{
  "method": "mae",
  "encoder_positions": "learned",
  "norm_pix_loss": false,
  "lr": 0.0023,
  "eps": 1e-08
}
Rows from block 3 of the encoder of a small masked image model, named by matrix and row number. Rows with one number within an expert belong to one neuron, the router's apart. Each number is 128 + 32 x the weight over its row's rms, rounded and kept within 0 to 255. All counts start at 0. Numbers have three digits each.
Before each expert's rows are labels from the 100 images, of 14848, where the router gives the expert most weight on average: "peak at" is the part of the image that holds the peak. Only what is clearly more common there than usual is listed. The data: capsule endoscopy frames (Kvasir-Capsule).
# router: slot weights (encoder.blocks.3.mlp.router.weight, 8x128, trained with AdamW), inputs 64-127
# up: expert up (encoder.blocks.3.mlp.up, 4x256x128), inputs 64-127
# down: expert down (encoder.blocks.3.mlp.down, 4x128x256, transposed), outputs 64-127

# expert 0
peak at: top centre
router.0:179115125134086143067134171152116106171066110101118136144152103078105170155171162143144142098117050076107119161132152176115119151138166099137068091125117162134172128149112135162187120188152103
router.1:197112117134063144114111170146117138167064119102118130155106117088131172135191143133113126090110077116103121130141152185118117143142168055141087070130115138156141106153107146102135091175142082
up.16:111144137123137102067085083193171064127145191163132152096069138138079130172110074119128145156161165110115074109110102093125150136102130133130091098119139183129159109156146136145122086144174175
down.16:131171131118150131112076091128104053128176152156149157116107174185106170094126131156088133105126162126159119126122072148111169157117107166121131181102147102126129082129144138100148113131191137
up.17:083122163146151100086136104092103104145134140111116094112164116163103147118095146163090115144121126152133122132171133180175164120085134133094105160153121073129144072158143128014111133107107104
down.17:130139090155117171125093142094112173146103091142168136094054188107118154153140095116142150159099157115125078122103116132095128124123096103140172092183139166055133177113185161208174107133102061
up.18:178132137144221129101138160163151143111141130171122184081060126111132100122103130127159168133100161113166141096128151130177124163124176085066172125113107132156109137151135144121116142107162104
down.18:134097148118126101101088117165073098168154156130101084223142093124102091162081100172149131112171113116075111162088120129130121123162165149097077150130137114132158105172080159123135181093150120
up.19:113127149086093128128125155075125161149125134114122120144118166167123092184171089085125114100155102106136062193170112136083102186118124111099173157094103103131155137141139121130139116102124157
down.19:118163129161111140128108126126128093101155107145145112098112124094057155082115120176113077162184146127140150152167094116187184058169157165157162129177131140061105127096139177114150136083135141
up.20:088108128124200115147191123144111075103124107149145113088087122099152100134052158116161117148161142160104089102122180081122144114118142087125080120148173133088139149123166147090140124111097106
down.20:109169108118106200140143087144148083132101106148146167063110162132157143102170079067115058144164146130123135078142112086104147163117130164136146158177174152168177116165161149128139130169103186
up.21:138116160129172140119180111126130134167134109169136146183111051067131073138108141075173182069112116135156135149086117094138164145162139074109107118129096135178112106089143168125070144125139151
down.21:150108122161152121136029105157143128161140172140077066137145083073095211172094151137106129160128088106098192124131166114140172127129155132067161127130140135153153184168168121073101129127114112
up.22:163127075114084075129174179135177172139086194169143138100137164160132083111085120107094047190175147158123088106119060132154129147150119144145096079113143099088121131141150109162135074075151128
down.22:111131184150154133098079155105091164100130092114092159190141113111119155180171147135111140093137119131181146171159123113137122166143093133075122149137133171088096075075111186091158127129140074
up.23:108118120109087189121162124101102076203085137116144151110119164154114131131173087128112138125078115150117164128148158133137086146145099045140103125170113112111161163114122027117127067159069092
down.23:091109114124179124118206101169127180099145126169166097124137144119128176132141169146138119150126125134100134133135091086021087143139131096137136115137122129120143108146168130140146153110160095
up.24:188123090132103093080076139130078127072147162146153116165130094146137109052109145108076187129144159097113107143132142129145168114134058129134139079141134138131059135150121082133098036105114124
down.24:125151133116123163109167194149171093137070089133102120113123121115101203134167146161138109156174128141129125121146094094095103184138157134152099151099141099117155139103156151088082165086132123
up.25:161225118145174119114147087138112093064140108148098099163079121095104074130043150145146165154152156166127106129116149180083147103124079136105096122135156107112152129089164122096126145147059152
down.25:070109151105160145153152129136143141141098182130110138101123140156122182064215115154071094151071099092152083149148129063088116147148143069128121121162156130146147144134135103195093153100132132
up.26:072138124142128132148082168093102125091126188197128129149098192183156151125122118182168207131146095092162141078137121100161102101218096126129074149125124110107088113141156114079146174140132113
down.26:151115117081118142054128139098129127196159109061149065112147120110079162157149114068070122126134173102116167167143091137081121187064159073083103141086122132116178137134128141132099086117132142
up.27:129110105143155154081073150118133159095123147179154082078107134177151158152091129146130148141072080124128090136181160081134160178147124115124132194073149138102119132135112136127088133123126188
down.27:130106048102116125106063150143105128076165117149114162086145160139148174139115118070129164191148156160157173161142104156194169153123151039126171145092113167126144124121158138128144098074071153
up.28:144144135069149208113075100148101150110139100106138100088088118142134167157098141120080103143162152152188111144120096157149104063109097150140126160093078118123124101105109180149153106096137168
down.28:164140181074155166107093091088100152120163164085132153131120164140103161112102166096082124158145082192167135104151132175143084151136083147082083113152100158114154075087131155167121147082160151
up.29:120155151141162068119119145122082163137137150167101137149131134128161142143129145158204136117153123193165122129189144150136117083141115163120128115125107115185087127096127178036121153138164148
down.29:084151141144152190112081127135106110146139158129168125132134141117122152145218128121130184145146128107116119101101101065172129157168179086147115170113188119115169125182156110174118128130163088
up.30:144142163159084112101109108076105105135137108149130134106144110170108135124160086095166133160190152129107101134155125171161146173145139093182154084132166125146182153125083108139152064103109108
down.30:122123172146168136121174137052161142154088186122169141157117145124179085154153148180140169136099136100170166124068105143167124115145091132121190122112118110065104123139153088136096129132166148
up.31:115131052149036150053125140064130070159106082155157145102128159107125161182162127169131091138168132144152129133202145122109147082111130147133113123122181108078152133116119148082121121106142132
down.31:122121116124151152052139168090083192154177155147110129066088118198158066139041127053122158117095115112178132152081122145129164156089148118140191143167153118140161118135148190092162084143124155
up.32:153112087131159133113171143090162145112109109120139118164109063097096091141122067116158140106114076147108026127163093144109106110108135118090119187151146120113133124085134165147117136175092139
down.32:155138106154099118151151091171144098086134154135114138189140127139126108060129095143036115094175090153110087119123199153161156143154086124114132081164155185096105104164083166138133099159175145
up.33:122089119153132126081118104159110152091157075122134146176085147185137118151052108096148113161119162083156169095134114079108149130182104109142165109143133102153130128143157118104087178105094170
down.33:177114134128166079158081107149173132113174188162148129133093123128167128123150191122155166119171139158127148151128131082142087164057137147163144120046096145139092149161096136083174106176134093
up.34:161113165160112172142148117139139115141131118147114138123146146124176138189133122130115191125081092108134166099125160063105120108100205170122167177125131188170136063146095169196173137130130147
down.34:171120132148128074129156161108082145105134083166141114101174085067129119159161160123104109133137174084107066210133134140088106141111131115144061094153154092172117160167112136112170164122149161
up.35:119123127107078134180132116135118103173084196112140178141116186154135113090139079152145087156160166116181057180119106110111106103093067109179081135159154105065168137130118074129095100120119092
down.35:112119096151129090082132192113125155127148104157231108098135179088136157125131100167128174077128115117119129147199168109137172113132136148132128072140172125123061164114133129160116110145104088
up.36:189112142164113113160121110110122164113095120128121110114198096168140111154155120168128134084180158158071104191176096172125129155128101107128124142206106143113129167072131086084133097146094096
down.36:147092158119174127147196077159091104093168135127138142102058144157101090115119192115123082128157112139163171141128143166155104185117153117143153112110112197129156157135168118135090149147140099
up.37:092111118117137147134128132140101116110114131140131135159185228101106141155166164125129131167095125106106160096180162104144093117094153142066197178101112183209143112182141121143054120084113118
down.37:136128153095120162148161083096179074120148143087126149116106149133137097086138136100135136202131103143102171125108100124109171134129147162149135106164191133125096125162107131168125162110090131
up.38:098125121098131159131104088112098128169109155158164093135093164132129092096103161116154094111121118125103164149167087165136127148141063099149109084198111110094192165100125183178177094135122133
down.38:171139149153159098107136120149138145081092158090082167196114110144113185192126163105135123182149079113100125095099126156146123105176160101113103203086113125157055079118128121124194131172199063
up.39:167133110070102117172115200099071080150150154168108169186112146126183122146158154116180081130100112167154153134173137160130134139135099103137091081142179082101072106141113120152102156131173135
down.39:044132145153147130075149082166151160165129142176132129075116103162120086093119170144129187115175179119128111117135129100101075157076168204165120178092107106123092150103121145085133094159134108
up.40:151118166161100158130115109190148135181146115124048136154121145118143122095082142117145182111086132092178148146025140062143085119114109101132136101103130130111154163109143130105131093157171184
down.40:133141164131089117151116107091122147096197156132127071083131128108082118141181130136118103064191141151191139115117081125131147175116106115123131149071130106105103137106142139190159120112124092
up.41:142087090133122120119102121104156149087112158157157150084170103167158197151140131167144180124091089169124152099100159108119108131179086092133071139103158160085166117100095087179102127096133169
down.41:090115117133108056129087096126100111078141199156137066142124176151134145150156131097128115189108134160090121127090045138111142174123111116119114186101138150184100096152172119087143138123125094
up.42:138142124135111148092145139154141113137096143132100152161130097143143102147139135144135133080054092125118156101134171138133165184107138102131087047138162155180116084164142083155141112184131141
down.42:140143125153155088122096097103133182147118173121093146074167189145198121094143093131140121118141105090153154118131137179101086069093086144178137159151114099154116101137135120095065147105177100
up.43:098121099171110139127088163106128120135082117116154106128133103108184173107162157131114130121111158072099082119096139144098147089152114131111136152153129180047114096118102118127133204168206148
down.43:132100170134161168107096144123158121092072161143057140077139085150092151122148101149170121128152122049083094110174110145127111088139155122129125132159093125128146062152093215128083118126103177
up.44:155162161103153133137152099153063133168131089129136120180156143139154119155155149192172115067158107096136159114079140168177119094106129094136125114083141087159148152130134085113105125167147134
down.44:148136089109107126118106186100115145139154204159051127162109104057140131204091152062109103121155187097156101140127145117095121206101176178159137152150087145165140092106107109105136088156145084
up.45:091164057130145112120079121135148147100103130112177139118090097174142191125062126130131133065149140113127164145146107127109066135090141096126132137099176107128128125048172123124156144134125155
down.45:148150168134124142131132169114098187062131104094170121149194181107076132058181114161193143175067096106137138100136173126155167180144106114106160084110132145131091119169092159141099058124135148
up.46:160139155079160132149083138126037160066132116123131129100120142169119183120137196148152156086127164165167115129115154175127114158102146104136173147108153152134071073082047147079133155130129141
down.46:107127086131113143124145126121146098159165116137146120175168130128109062125128088108101079158146051087104149154146123133153198129128113209118087072129105138183140120193149133180111098102169086

# expert 1
peak at: bottom right; middle right
router.2:156115091109155133125121091129090140134165180131099122092131137065086090141102154143176207140164113086152168157130100106128158203105161109115126120135114121151162093175138144171148141150150143
router.3:160121063118171142132186083170071137158131117156089094119142119098124103112108145122193154070149126115178149167100128103132155196142164125106093166161112176133159129132150075182153122143117140
up.16:046146111130131106125102160127115148121160106118141097115143134139092170180115112081134083107149084114125165122139122077187077113122099131163098123103134122098131106126073101115115118117126082
down.16:091079130122112151082176128124172068051096099131164129119110131112190107142151180097108137157164188111155143102106121148105124092155157152132113139142111111121107047131153145166155113117129170
up.17:102167073139106192144167113128158151076175089064143143114116108122141090125124146123165098086155121129146055112142135092101117191098138128185100142085188169148112162151126149087150070144143115
down.17:109158184157086109106100161130125158121119119135119142084113199137129105128123146186157182123121134121101171074176117202071157099182217182173080108141086092111145109100127107135185161111168165
up.18:145109121145104141106126064139063117087118175029158124095083196172159080099187134143087144136096118158121111149151138160105126122105142084110153141070144111137099117134091196104155109092170156
down.18:097115130141161122146101141120213191124138211115101112150049153169124126167126157149169163141131172113132133070114176143165064153124157136121136119109122096107125132116128123143062104175139117
up.19:099117163207120102151121120083098107094084163127148104102123156047198150072149176132132139094138124072124100157155134181161127105149164106089088089185111142119136146159149077159113140129186171
down.19:154163066115127118114144159176139144101129155099108082179110091095141164146071120138139162122129170137144149104072101136128120080116173114045106139187133103147146125161163116118138146127129101
up.20:128188104084086135128100160117147138108089180132132110103180170143141134121129064109175203074095129125131185070079107124151091095170126101136115093149134116096108148107159089110159176149068087
down.20:121081159106173152142148129164170089148096118143117135137133093104115132127127160176093094173102102150126127154135113168082082132106179145097145181152156113138140143083158098153080152112142102
up.21:137127121151122080145154116055125102104188121189147066108117123100163113159132081160082099148116183093097123139132115091171132156159149163194108096077103146072137117111170163105170123117181188
down.21:171167139112103171109176110137107114150078142153174090151126123142160163095117157117130085090139099173150119165150149142140155136128125101149060121163138131156144218128145159101137108079121146
up.22:080149132132155139129088137160151094191134168125121082147156072130129172156150131143189137151153141127140156123162121144182122145124127141123140126070128105203140095081090172110171152092099167
down.22:160133071193138174129115079114106153087141086161109146074151152114096081111148113131155088102097138164061076099110099163137103109114122078115076132134131178127110152152191065125076145162182143
up.23:118159088099123161120178107145108162089186111104132146148093060152144154117111153151103118125161054058174109104136132104089157122097148151125121152135179178145115151104139096143150083074134070
down.23:112085101124148137103137176130085122177114135155105169136162197129143080110175117147137140154136182136109164151148096139140145135164169138142171074138127085091190124196083115125131129144117184
up.24:138179174139128092101174077142094120130130139143167123143182116159187134109114188124112103130131111167188112183166126125182133127175094157154124150113095130125126179147138164075112146174105135
down.24:075126123116105095138154213125088092128120122132156111157135150114126140132136096068184130113159114202049147128069130138101112129140103121163139114144158073124042098155162153123123118141174121
up.25:124117134157125088124148099130125085114160088172143133120157084096057158106090137120106168100142115109149104092155102081099155145139150140148141172122134144100139133088119112116146153172175123
down.25:126134117072132149080133131155127147161064122081105095219153122093124124136127189151100063150088107078101126150052116131161107080141124115135094115111134103140199155124135167164089124171095078
up.26:125109193120086132096138125195115058126111160119086128147108053139098122165091050096140101108099082110111117121147092072097132160166116142156100137113098084145123101138098211062168144095125155
down.26:161190119123149068129067160123213132112100105103190123041143144095197159143197110134114147179146138091135164077161142164125059131069136068140122117111137144130147117123159077181144111135160184
up.27:114096100134123129136147047151129129112074115105119107113171130106129164098085146117145094149085098077196134095092130124097070115115128169124103162105140151097164145196053115143159136102110137
down.27:133120077116086145069068187142137091177162136157186176147148112114082111108136106199127126091129104158120124096180086093188119137101127128109203128129104134144117145108112145096142093195114109
up.28:140175077107119151112153131146093071092129099044099168169113105122116120097188208171106154082121124085179168119114132157146145103109153102070098130130123144121149173118168116092170103078165194
down.28:076154127143088067107079056176118110097143118081078100106191151114114105168128116119129154128168098144098109141120161158134117059144182109124152173146128159110111149166085124169119122117069071
up.29:137098147169116157093122107192150141139070100174072109142075123172163094052088125092138152144121083131175130157113109100099122103111221112160151113143125207088129136091100115140074145132199134
down.29:107128097176108097098068165086098106128162127142177114149213124136142191152189162103128116123101107131118082107159100113139101112122093077116137135094129082127142194170148124134113111097144138
up.30:108184146135158129149146111137109089170077099119100109193155110113112123135170074117113086132111098094135140139090076171123117046154103184102163138121189172124137134180102170130057092113126132
down.30:172132126154155130164070156111091119173176214108081156128095110171163135081176141103053123122078088130108094160125143090145132096140111130172125089148144141089096130194135125120110113119174114
up.31:116114076131092145144186076195187132170131131080158153132169167158178129087123129126139105119186150125161085183156156092087058176096103092156164177093161121152140138039193145130124106147118102
down.31:167173157154146125120163166099119082099117132109135128205108095129175180094133136091174146141134119137114140023138146130185139092146196126127106151108117088138172084086133103115099095104120150
up.32:178141136112107118119134084158139093063154179116116145160084138107141125042085144168104152128094149102142145113065122142088163182177065128076108160170106065138124181150103145121104116126150149
down.32:162118155163150179095178161150120106104124077104108094164109136160100131120151149188089108139103125101113140150110074156181122084124055045132140065157166121123130108089112136149136126130174203
up.33:089131129177100132180148144165087104093103129116100120099118163105142161177080155053048211165138172070159087120144131195160116107151177146149132171115139186094179135160172145122129125091134153
down.33:182167118136142149145157202110106130156135191133154106175152164112129153111124161211106094147099098108085159101150076124158093174106150115146091084110109083098103137138130115080133124171085106
up.34:140135119073128139115136137103077129127153126077149157127130168168157128168164114121117081083171108142121166088073087096200114153088140097120145102147075151120127076127113157121170163153089139
down.34:052134087173126132155173117128146137119115154175120124099083167153104086171124125087123113158154142125119081101166143144123146144089100164147158111106115127121080127115133118130112129173140140
up.35:150165117125121152142142063144158147136120069150077120188117114163125084138089119140214136087146111113102130164173145091175146098135168167191141165137130137128181102132151060142113112140160106
down.35:128089166144096153121116129086134087143141158168141111131140152066094156108178146138052163129107121136132117177175087178135124129142152157092135143149137118114089165172095146122149182121115123
up.36:133151165112145182180156121122124145135187082150155130118107120103109144113159085138122123192086159100146210111160131116126114147058113111129111105077179158159110116079091137185105154165080169
down.36:098141108151131104127101068148145104114169182147125131105132013119078158112129174103078129120140142138083123155118184105086087068137169119158070175130121122127164111152051123124153087164153109
up.37:142174084078122158142157137137130152098101139116161165144158113149193083142129128115129172089135146110180077082159079122120069122117105171122049106110144170116112169097062119086097110168124136
down.37:141105198145133118103108151115140135114107115131074121121104122116098146193125118101114110156212131165150154078155140182127160110131124128159139134097129146152169072159136213171074170100079140
up.38:124134116150122146103184177128090098195124040113146172093124104092062137142152147143170071164150117168139121126151127066069144080095151111144082131122113141174127150176084145176110131109093105
down.38:090171130144124150084093153148087192157153133184138118107090132149136159111125127063148090122106155052124185131136172089120112121122152069147163125120110158092128089161134042148105195105182181
up.39:109195132137103129140192149144073065195105167062178228105119136129143149097147147099118083143153163130128100092115091139166136187123130116134140110144112164061145115124117088125119122161105141
down.39:152070131094162130127121103162169156135087123161108070099159110132124173133166145158124102116142117092149149191149114116127137036082127220124092158145073083116122112118164122129161170090121119
up.40:137175097146116164130096151109113148161101123109127125146137137104108096158227108066141109100144129132129171115140095184128112084079081114089096143169110066076102115161140098112142117139170115
down.40:148146133074183094140113126137119159132133153129108123183161088117169168088069103156113121123207110118143122140177114152176159122129138144117170136104112198177181129126138111136082083117107092
up.41:104165159092123113095082103186195188143122171110139134133140154126158114095113127100124196099120097150147172105166122238116098203133088076105137138138124132110040121079094124105107129155117154
down.41:137120087140154191193149125147092086134049108075117157078068147113105121162136090123137134152099119197131090158170140120112148170146106138145108135146174089146177149100201138113160106168132129
up.42:147127150104145159145094132104130097121190083089168094196138157097141114089102102117124113156075100149108173083135102128130181174086079078165171151138180120127172112108211129163107208115119168
down.42:114139123117136096143142113202160118067079071131096166109115139154144113137179113140147196122101157102105092126072113210150105117158199080129108103160146137132032171145053146128115119125135135
up.43:151091134126106144120130127151153189109119159158146171162179125125125084053160139177139084140104109129172088106179121137112111150136138102130116148130111137174135129172147143071105059151103123
down.43:143165118121159146122163109107133120093161113106132178095133131147099227074088126121136215168119091115129185131126127137163124117167111154158133114135103102104105177102151144125139179148124141
up.44:103169157126146064165108133101190138148108142152166096141117118104113142142143158143137111149135129203140130150149103138163064080110099151140191152065127128146086157135053134175125126103103168
down.44:086136083131153150149165169107081125153157046116167133162095225135112079118129149168085114097098131122132132129093090127183130132126120159148084083121107129153130136134187163180122143087123121
up.45:129179118118141071150086087078182103057137142146073141077153167096104092202089161144126133103126186138120141104135194132067137132109160147157118124121115118118051156112156177076135085073175163
down.45:130089140092124196092125132209055108162058150074160105187126095153106161109162126102145166177124084123194155161154131097131122111097097110105141080130138123119147134113133149132167145121065107
up.46:120188106141146100136104073139105111132136113160152135122120161109151152165157109129175172120099148155136130140071211134168129099147143147137123225105114135161196092119191089124129125076147132
down.46:130139081087110172120130146053146161201104100166136150103131084154162096166152155126144164126123178160109123153128107091039161170092118153102137078182110118106091143157164201110082189124113169

# expert 3
peak at: centre
router.6:134111244154060143152107141125141129097143165115143145160165134103151155159094131125071178187134113112104127156126160117079151132122121135161145183128109035128145142106132134128125162076155136
router.7:123076179155083137127088181143149128158124168075148140118165099149174158146073111133119161135154113125140167147112185104109141105148130160170202187160104063115149149144157106134124125102200100
up.16:143129087129179131159177126167114152128203145122124152121150120119060137153060143148103107119102132100097142105134105195079137080153115085196090101166170162142192099160114113151109186139139118
down.16:129123137078115186153092128156128155142042091133078144096098161159156051095136123134119162108129203098138104183105118145142149162051138131173140195134154106107041150143158174117156083090158144
up.17:104167181112113148115117183147120133103163104145108102104156163110147091126089094120121071148137177127127105152128135116184097117103115138145107161168130097139154101072084140123089192151157104
down.17:069095118109106091102161101077106099075118107157141091089126119129171119120111105129147089135121152176069097149085162102134207130063097150157142173127191102122148094116147121099163193113119131
up.18:164171202104113132183140150142076048146118112149105125134111097140131061114122087140110140117102158069110156144165148202111131172149101131132097111174120116058150078076128077134106090122108093
down.18:089119127146102163128116043116108136085133137147064106106116138155080163116111173157161051187185119102146101120146123141185113092144112185151125118103149156134160144164093117148127153132166136
up.19:089142114104139136177171154136105143169125166095157147130109144148144149139078135152127135150168131156137114152085121052159151197122150069081111084087181101123158125092162068214176171186050119
down.19:192134175148100065087214122131117143123105127153135109143088141116154114087135119150089089179094105151113060150113110133136149146112085105107175166123102130187140150090151098125130134123163075
up.20:158173139110101103164131106127108133173135091105091116123095181158151144169134128135188157162067140110113129156090123113147146097130122090176093145147107112184090088074119111170171073145096125
down.20:162134154155189122136126135153168135139075154122169134119169094112143133115131134102159123132124108163138091135118161152092119086107120158124169134098145124112147156171149086179140141136155137
up.21:107120168139177154161081149104128163163151142135135161178125137100170124151125076138093100100122141130174140093088123096096074095150157203121102174190051107107116143150128158140103113121115068
down.21:097163097112117189113079156105095080080157142093169098095139135162081107125146174112160116136128134082085120155179109128103105078128153100136116066118138138116106108123128102127187118110083194
up.22:127107122126107173118165091167088135168086107139178141152110050101138110172166127190127076078124130119100146130139161145140127072096150094103161123128136181164120141135109126110117181190184118
down.22:089172132180200075159101127062090106121123127152155072117106120181125120195118165141155114122116184115146184137094133137135076153094135133174095113109104096153203118116102104135155104134093115
up.23:162121159074154117115150142169127142074127164163153085185136160102119066103084129153151079107156143106127188071098145190124109103130133136142193074193090133074077092107061070137146143093124133
down.23:096075127201083130122116117169128134108152093166110169067138162174185145110085183132091116126083093074127098100174117127149147111093111115167144169051122188157161169171168161125122086104093150
up.24:142199070164061163132127117130138082087134164136113114155069137144144128112115144135064149165118129117185148121100102135143142181164131096102119097137130128165167117159093122105174125113128142
down.24:117111189116106132120148164084091114173118136136102063099167123093130129148153166110164108100146141168086151098108128174142104091094115131122116135167123094119123130046142103143103127086103097
up.25:171126104177091126123170124144123141076119068185104132103126090151176132085131119128112167152178133106113117108242173095135100164143145131139104077079118139104147091147218131118146104135169173
down.25:149125055121119101135095162163116175128194176184090140099123185123156127127081162124114097123109090125082127150192156126155140149094080145186156141128178167131146169129154085143116093138150109
up.26:115102143150123176084070159148179039081139140164160104107136142139140036152119128156095109150119157134132133132145074131108130131131139124120107188082072109156147105141140146110153148122080166
down.26:137155114136084125127121059151176112173140165088137137160160118119117107127122121085168071174159136170130099124078134111139129177105174119161100095113163163110139121067145107155141077144109113
up.27:085133166165087155129114106085128172156112138115151116123144047135122128078115114174088116151171140072110083153168144087079088109115121153154096184134089131200178139120153156148106129169119135
down.27:166120099129184097095093127164092111073127089151058131110186166111130137149111144120167122161130069135109190121154096117115099089150173118114086079117120140015055145153078108144142129102122135
up.28:156159078138159101120152134154168122193075173154089107086151084129143053185129129111132127153075087089118160099109102132166133127124154129153118159109111093145175084082182110098123118127138122
down.28:078145144130109132124134143117100082103167162121164117134135101065044153097130125163145135136144129156154122089124113144190174125145168135090110111074183131133176168140125152096136094080147037
up.29:139147152116150130179149123110154154099127139108116091132150139210154073096158083167079076173103146172126130150105114170151137061167129125108144135118088111137143127155125117094089160127138180
down.29:172115152125128187146070137118069134165102158132139125139154156160106121134112097059114073185181122107105118093167144121178098150059154114099147167122121187162135092136130160119105112102140123
up.30:117157202151141134158065172135085118073147175122144108111141168121111078171133102098142099089118210127142110119111115126119122112106133161169120085141128115140090134086205126104071124120158134
down.30:107117128098175222121184133099122055197095118139121154098095088098131135094085070133116093136130092159078125138128161131091149110154103136155119140134109130158200135182129147084195148093110059
up.31:128131111067153151092157172165125139134103128128160109148108128121121110129127170142136096119108046091128166137202117148154143094121047166160146080150107199095139200152097170146133081141226125
down.31:058173135099190083100152122144128131112144110117082192089130144172156148172127131127145124071145160166113048148133108147096111141130142106127114153141158100182155092086092163104080105165156151
up.32:158117106103155109157172093083130176140163058145099095183143146143145104085166071134106103158142143120135098131152135113107047076113134135152168130114120122130126148138118103086128122124144175
down.32:140186175074127114168140100137147103151102148142110132143087125123160128132127175121135173135124115163156205092147122111098171138100168147089079128139052136104148123106103081104157076126110089
up.33:127134121131074081176097137164072125081125070060126109137147125079095097177148112125147095143117164117102138131128125141153102109152157132107159193113111087118123143160136086159149139137051092
down.33:135105137103201161076164137117191166153110115147108165079123101130149141171085134106061088135110119177082104148081065163128143130112131103120115099161080150081158107136105154134114143141149193
up.34:137154091148142182119140120158183162110151189150118110085084125133106116156141131150121118129212147140124085155105146089124126102158206093081143084093094146134124086126168147137188148181106104
down.34:144133147104120101118115076088085125072144068118130135082149134088081152112127096108200173127111092136143183105159084168143127166176066117188094138153090183152169116108165088114113171063138104
up.35:058096125183078167094076106121108135136101100101139136159089191118164148104223149135171151183198093159081173148051100062092074120130151110069109182116159121155147102153174178125124121115168145
down.35:141155105196127135117105123154102094085119157158158132124115140142138121101087136108118145190158120124117118091147134142175104132097096141099123093067180157112129148149094112075148136118166158
up.36:153102170110143132133133181192109130096073099091178126099154122031139142162152143091147090148125116128143147173095116110098131145158132123131114157124145104152130127190150165081095171117121173
down.36:084170111134134141137160074170100153123137151179068094106136151164176078084038100146053143106083161120122161144160223150123079073096123116145132107092122091126087123104087139091143095134126145
up.37:145094085196104103137119119157121147097107074154123132139144214142186119155164162197085152131167108140113159109153123154141121120109184180106116215143126162127154082137123084132134090081106141
down.37:159167167102068083161119135102202145202118145077132085154107132128090127116114121094111082110135147156092135140188185078067158197115153129104083128160155069172068108123172117105096125146099118
up.38:091072179140131173136149047168103118130104146169106128115085068113156057124072155088088116107174124127097111124108099148158137105162138182143186237103110155099147111182129090105137120160116084
down.38:105131081145136165144110183079114137131140118107117172072130109113102169204148075175113193125154119137174129131123174146102134157128087133057089095115179114119109123107088124167164124104162141
up.39:118097085161155138109154153128104142139124082148094129146161203091155147150139137067135143143093122182124124145081179089107095071117118154092126096106150158166098116114163183150155143114175096
down.39:122083078146146159144147186167126129162132154084204121073085178130155126055091169124151151184130140097125122105164121172138141134162148105211116142166188075107135117123182137165162100094144110
up.40:113198138114080120126100044093190147146108143084137166109153158147146107110141086143117115194150143098131079118085094103100132115123128166118087163113103139142158178121090147124120111171142156
down.40:109140128153179099146064175099082124175116119115177106114152105127142168149075132099108095139157129110120113125160131118141102124126176167179099092118107137100196144131099171146192107092138139
up.41:092080153198195114080145114211166120149058180118106152157086129151116129123134107110102147184122116112150113099117108143199129121116095106134110177096088158182070099136166127118118150114132048
down.41:120148144083154135193083137063085141086130154096131098106191101090106086094167190149125111102158146159137111134170122149093174103144114127156152132127099092088116154126107093099116105102167129
up.42:142073150140139146135094062113087118125159114134084154092151106160167149127118132172132129139116129134066160119249138174139173110132149118099138146158109143151117052101101160130133135121189103
down.42:113123133160154146146100212105178166101116170152135130165074108080110137194133121074174087140104149139179117110094137128165109157108155187121102113082126128134078129212166143122123104122137137
up.43:080108132084122186116124097113105162155065142094171158088106154100152188135186118201087097116087130134149108080111155182118145080060055157147050194163156139148118154133119144124104122141114164
down.43:147136148155109108097106162140104136089152169132099158206134112116146109058131178128206125124131157083150133158122141073103089115129178061112163043080125093102140084091101141066133131184122042
up.44:134102063097129122165144184131158083127168185157163136107082133146104162043144096159131197162095193123067093116134087172134118132124100140147130077131130095176143159125134121116141120114093105
down.44:151128168113139086084113053130130191111090029111115123124176134128157116126091152103108125138164109138139153157134185114134146123142098084140166185130129170092120110133114049092110131137126121
up.45:072108122091118124166171112075123160136124112151118151175158078136127146127120152119118142144159095145140141134140105139121134054111111200102076162092112092130143125091152183069111099139136095
down.45:092170142178141123099046196157074141142099160162108132107117104101102156142113157125123138010093206079176095102177181103132123137112125083114096156144137151086121133194155100145102162167135168
up.46:107101179115133094168213123180148174146111099141131132122142076066142167118150129144158095071093114138130146129110143143130112073193138134106170174164149105160124159072131207086045116156181097
down.46:127171127163116104138122131119128152135110195155083089085099140156104123125102113139088117064042118154061135104144173155129089120111148164172105136125151120079173134136131105157113122124193192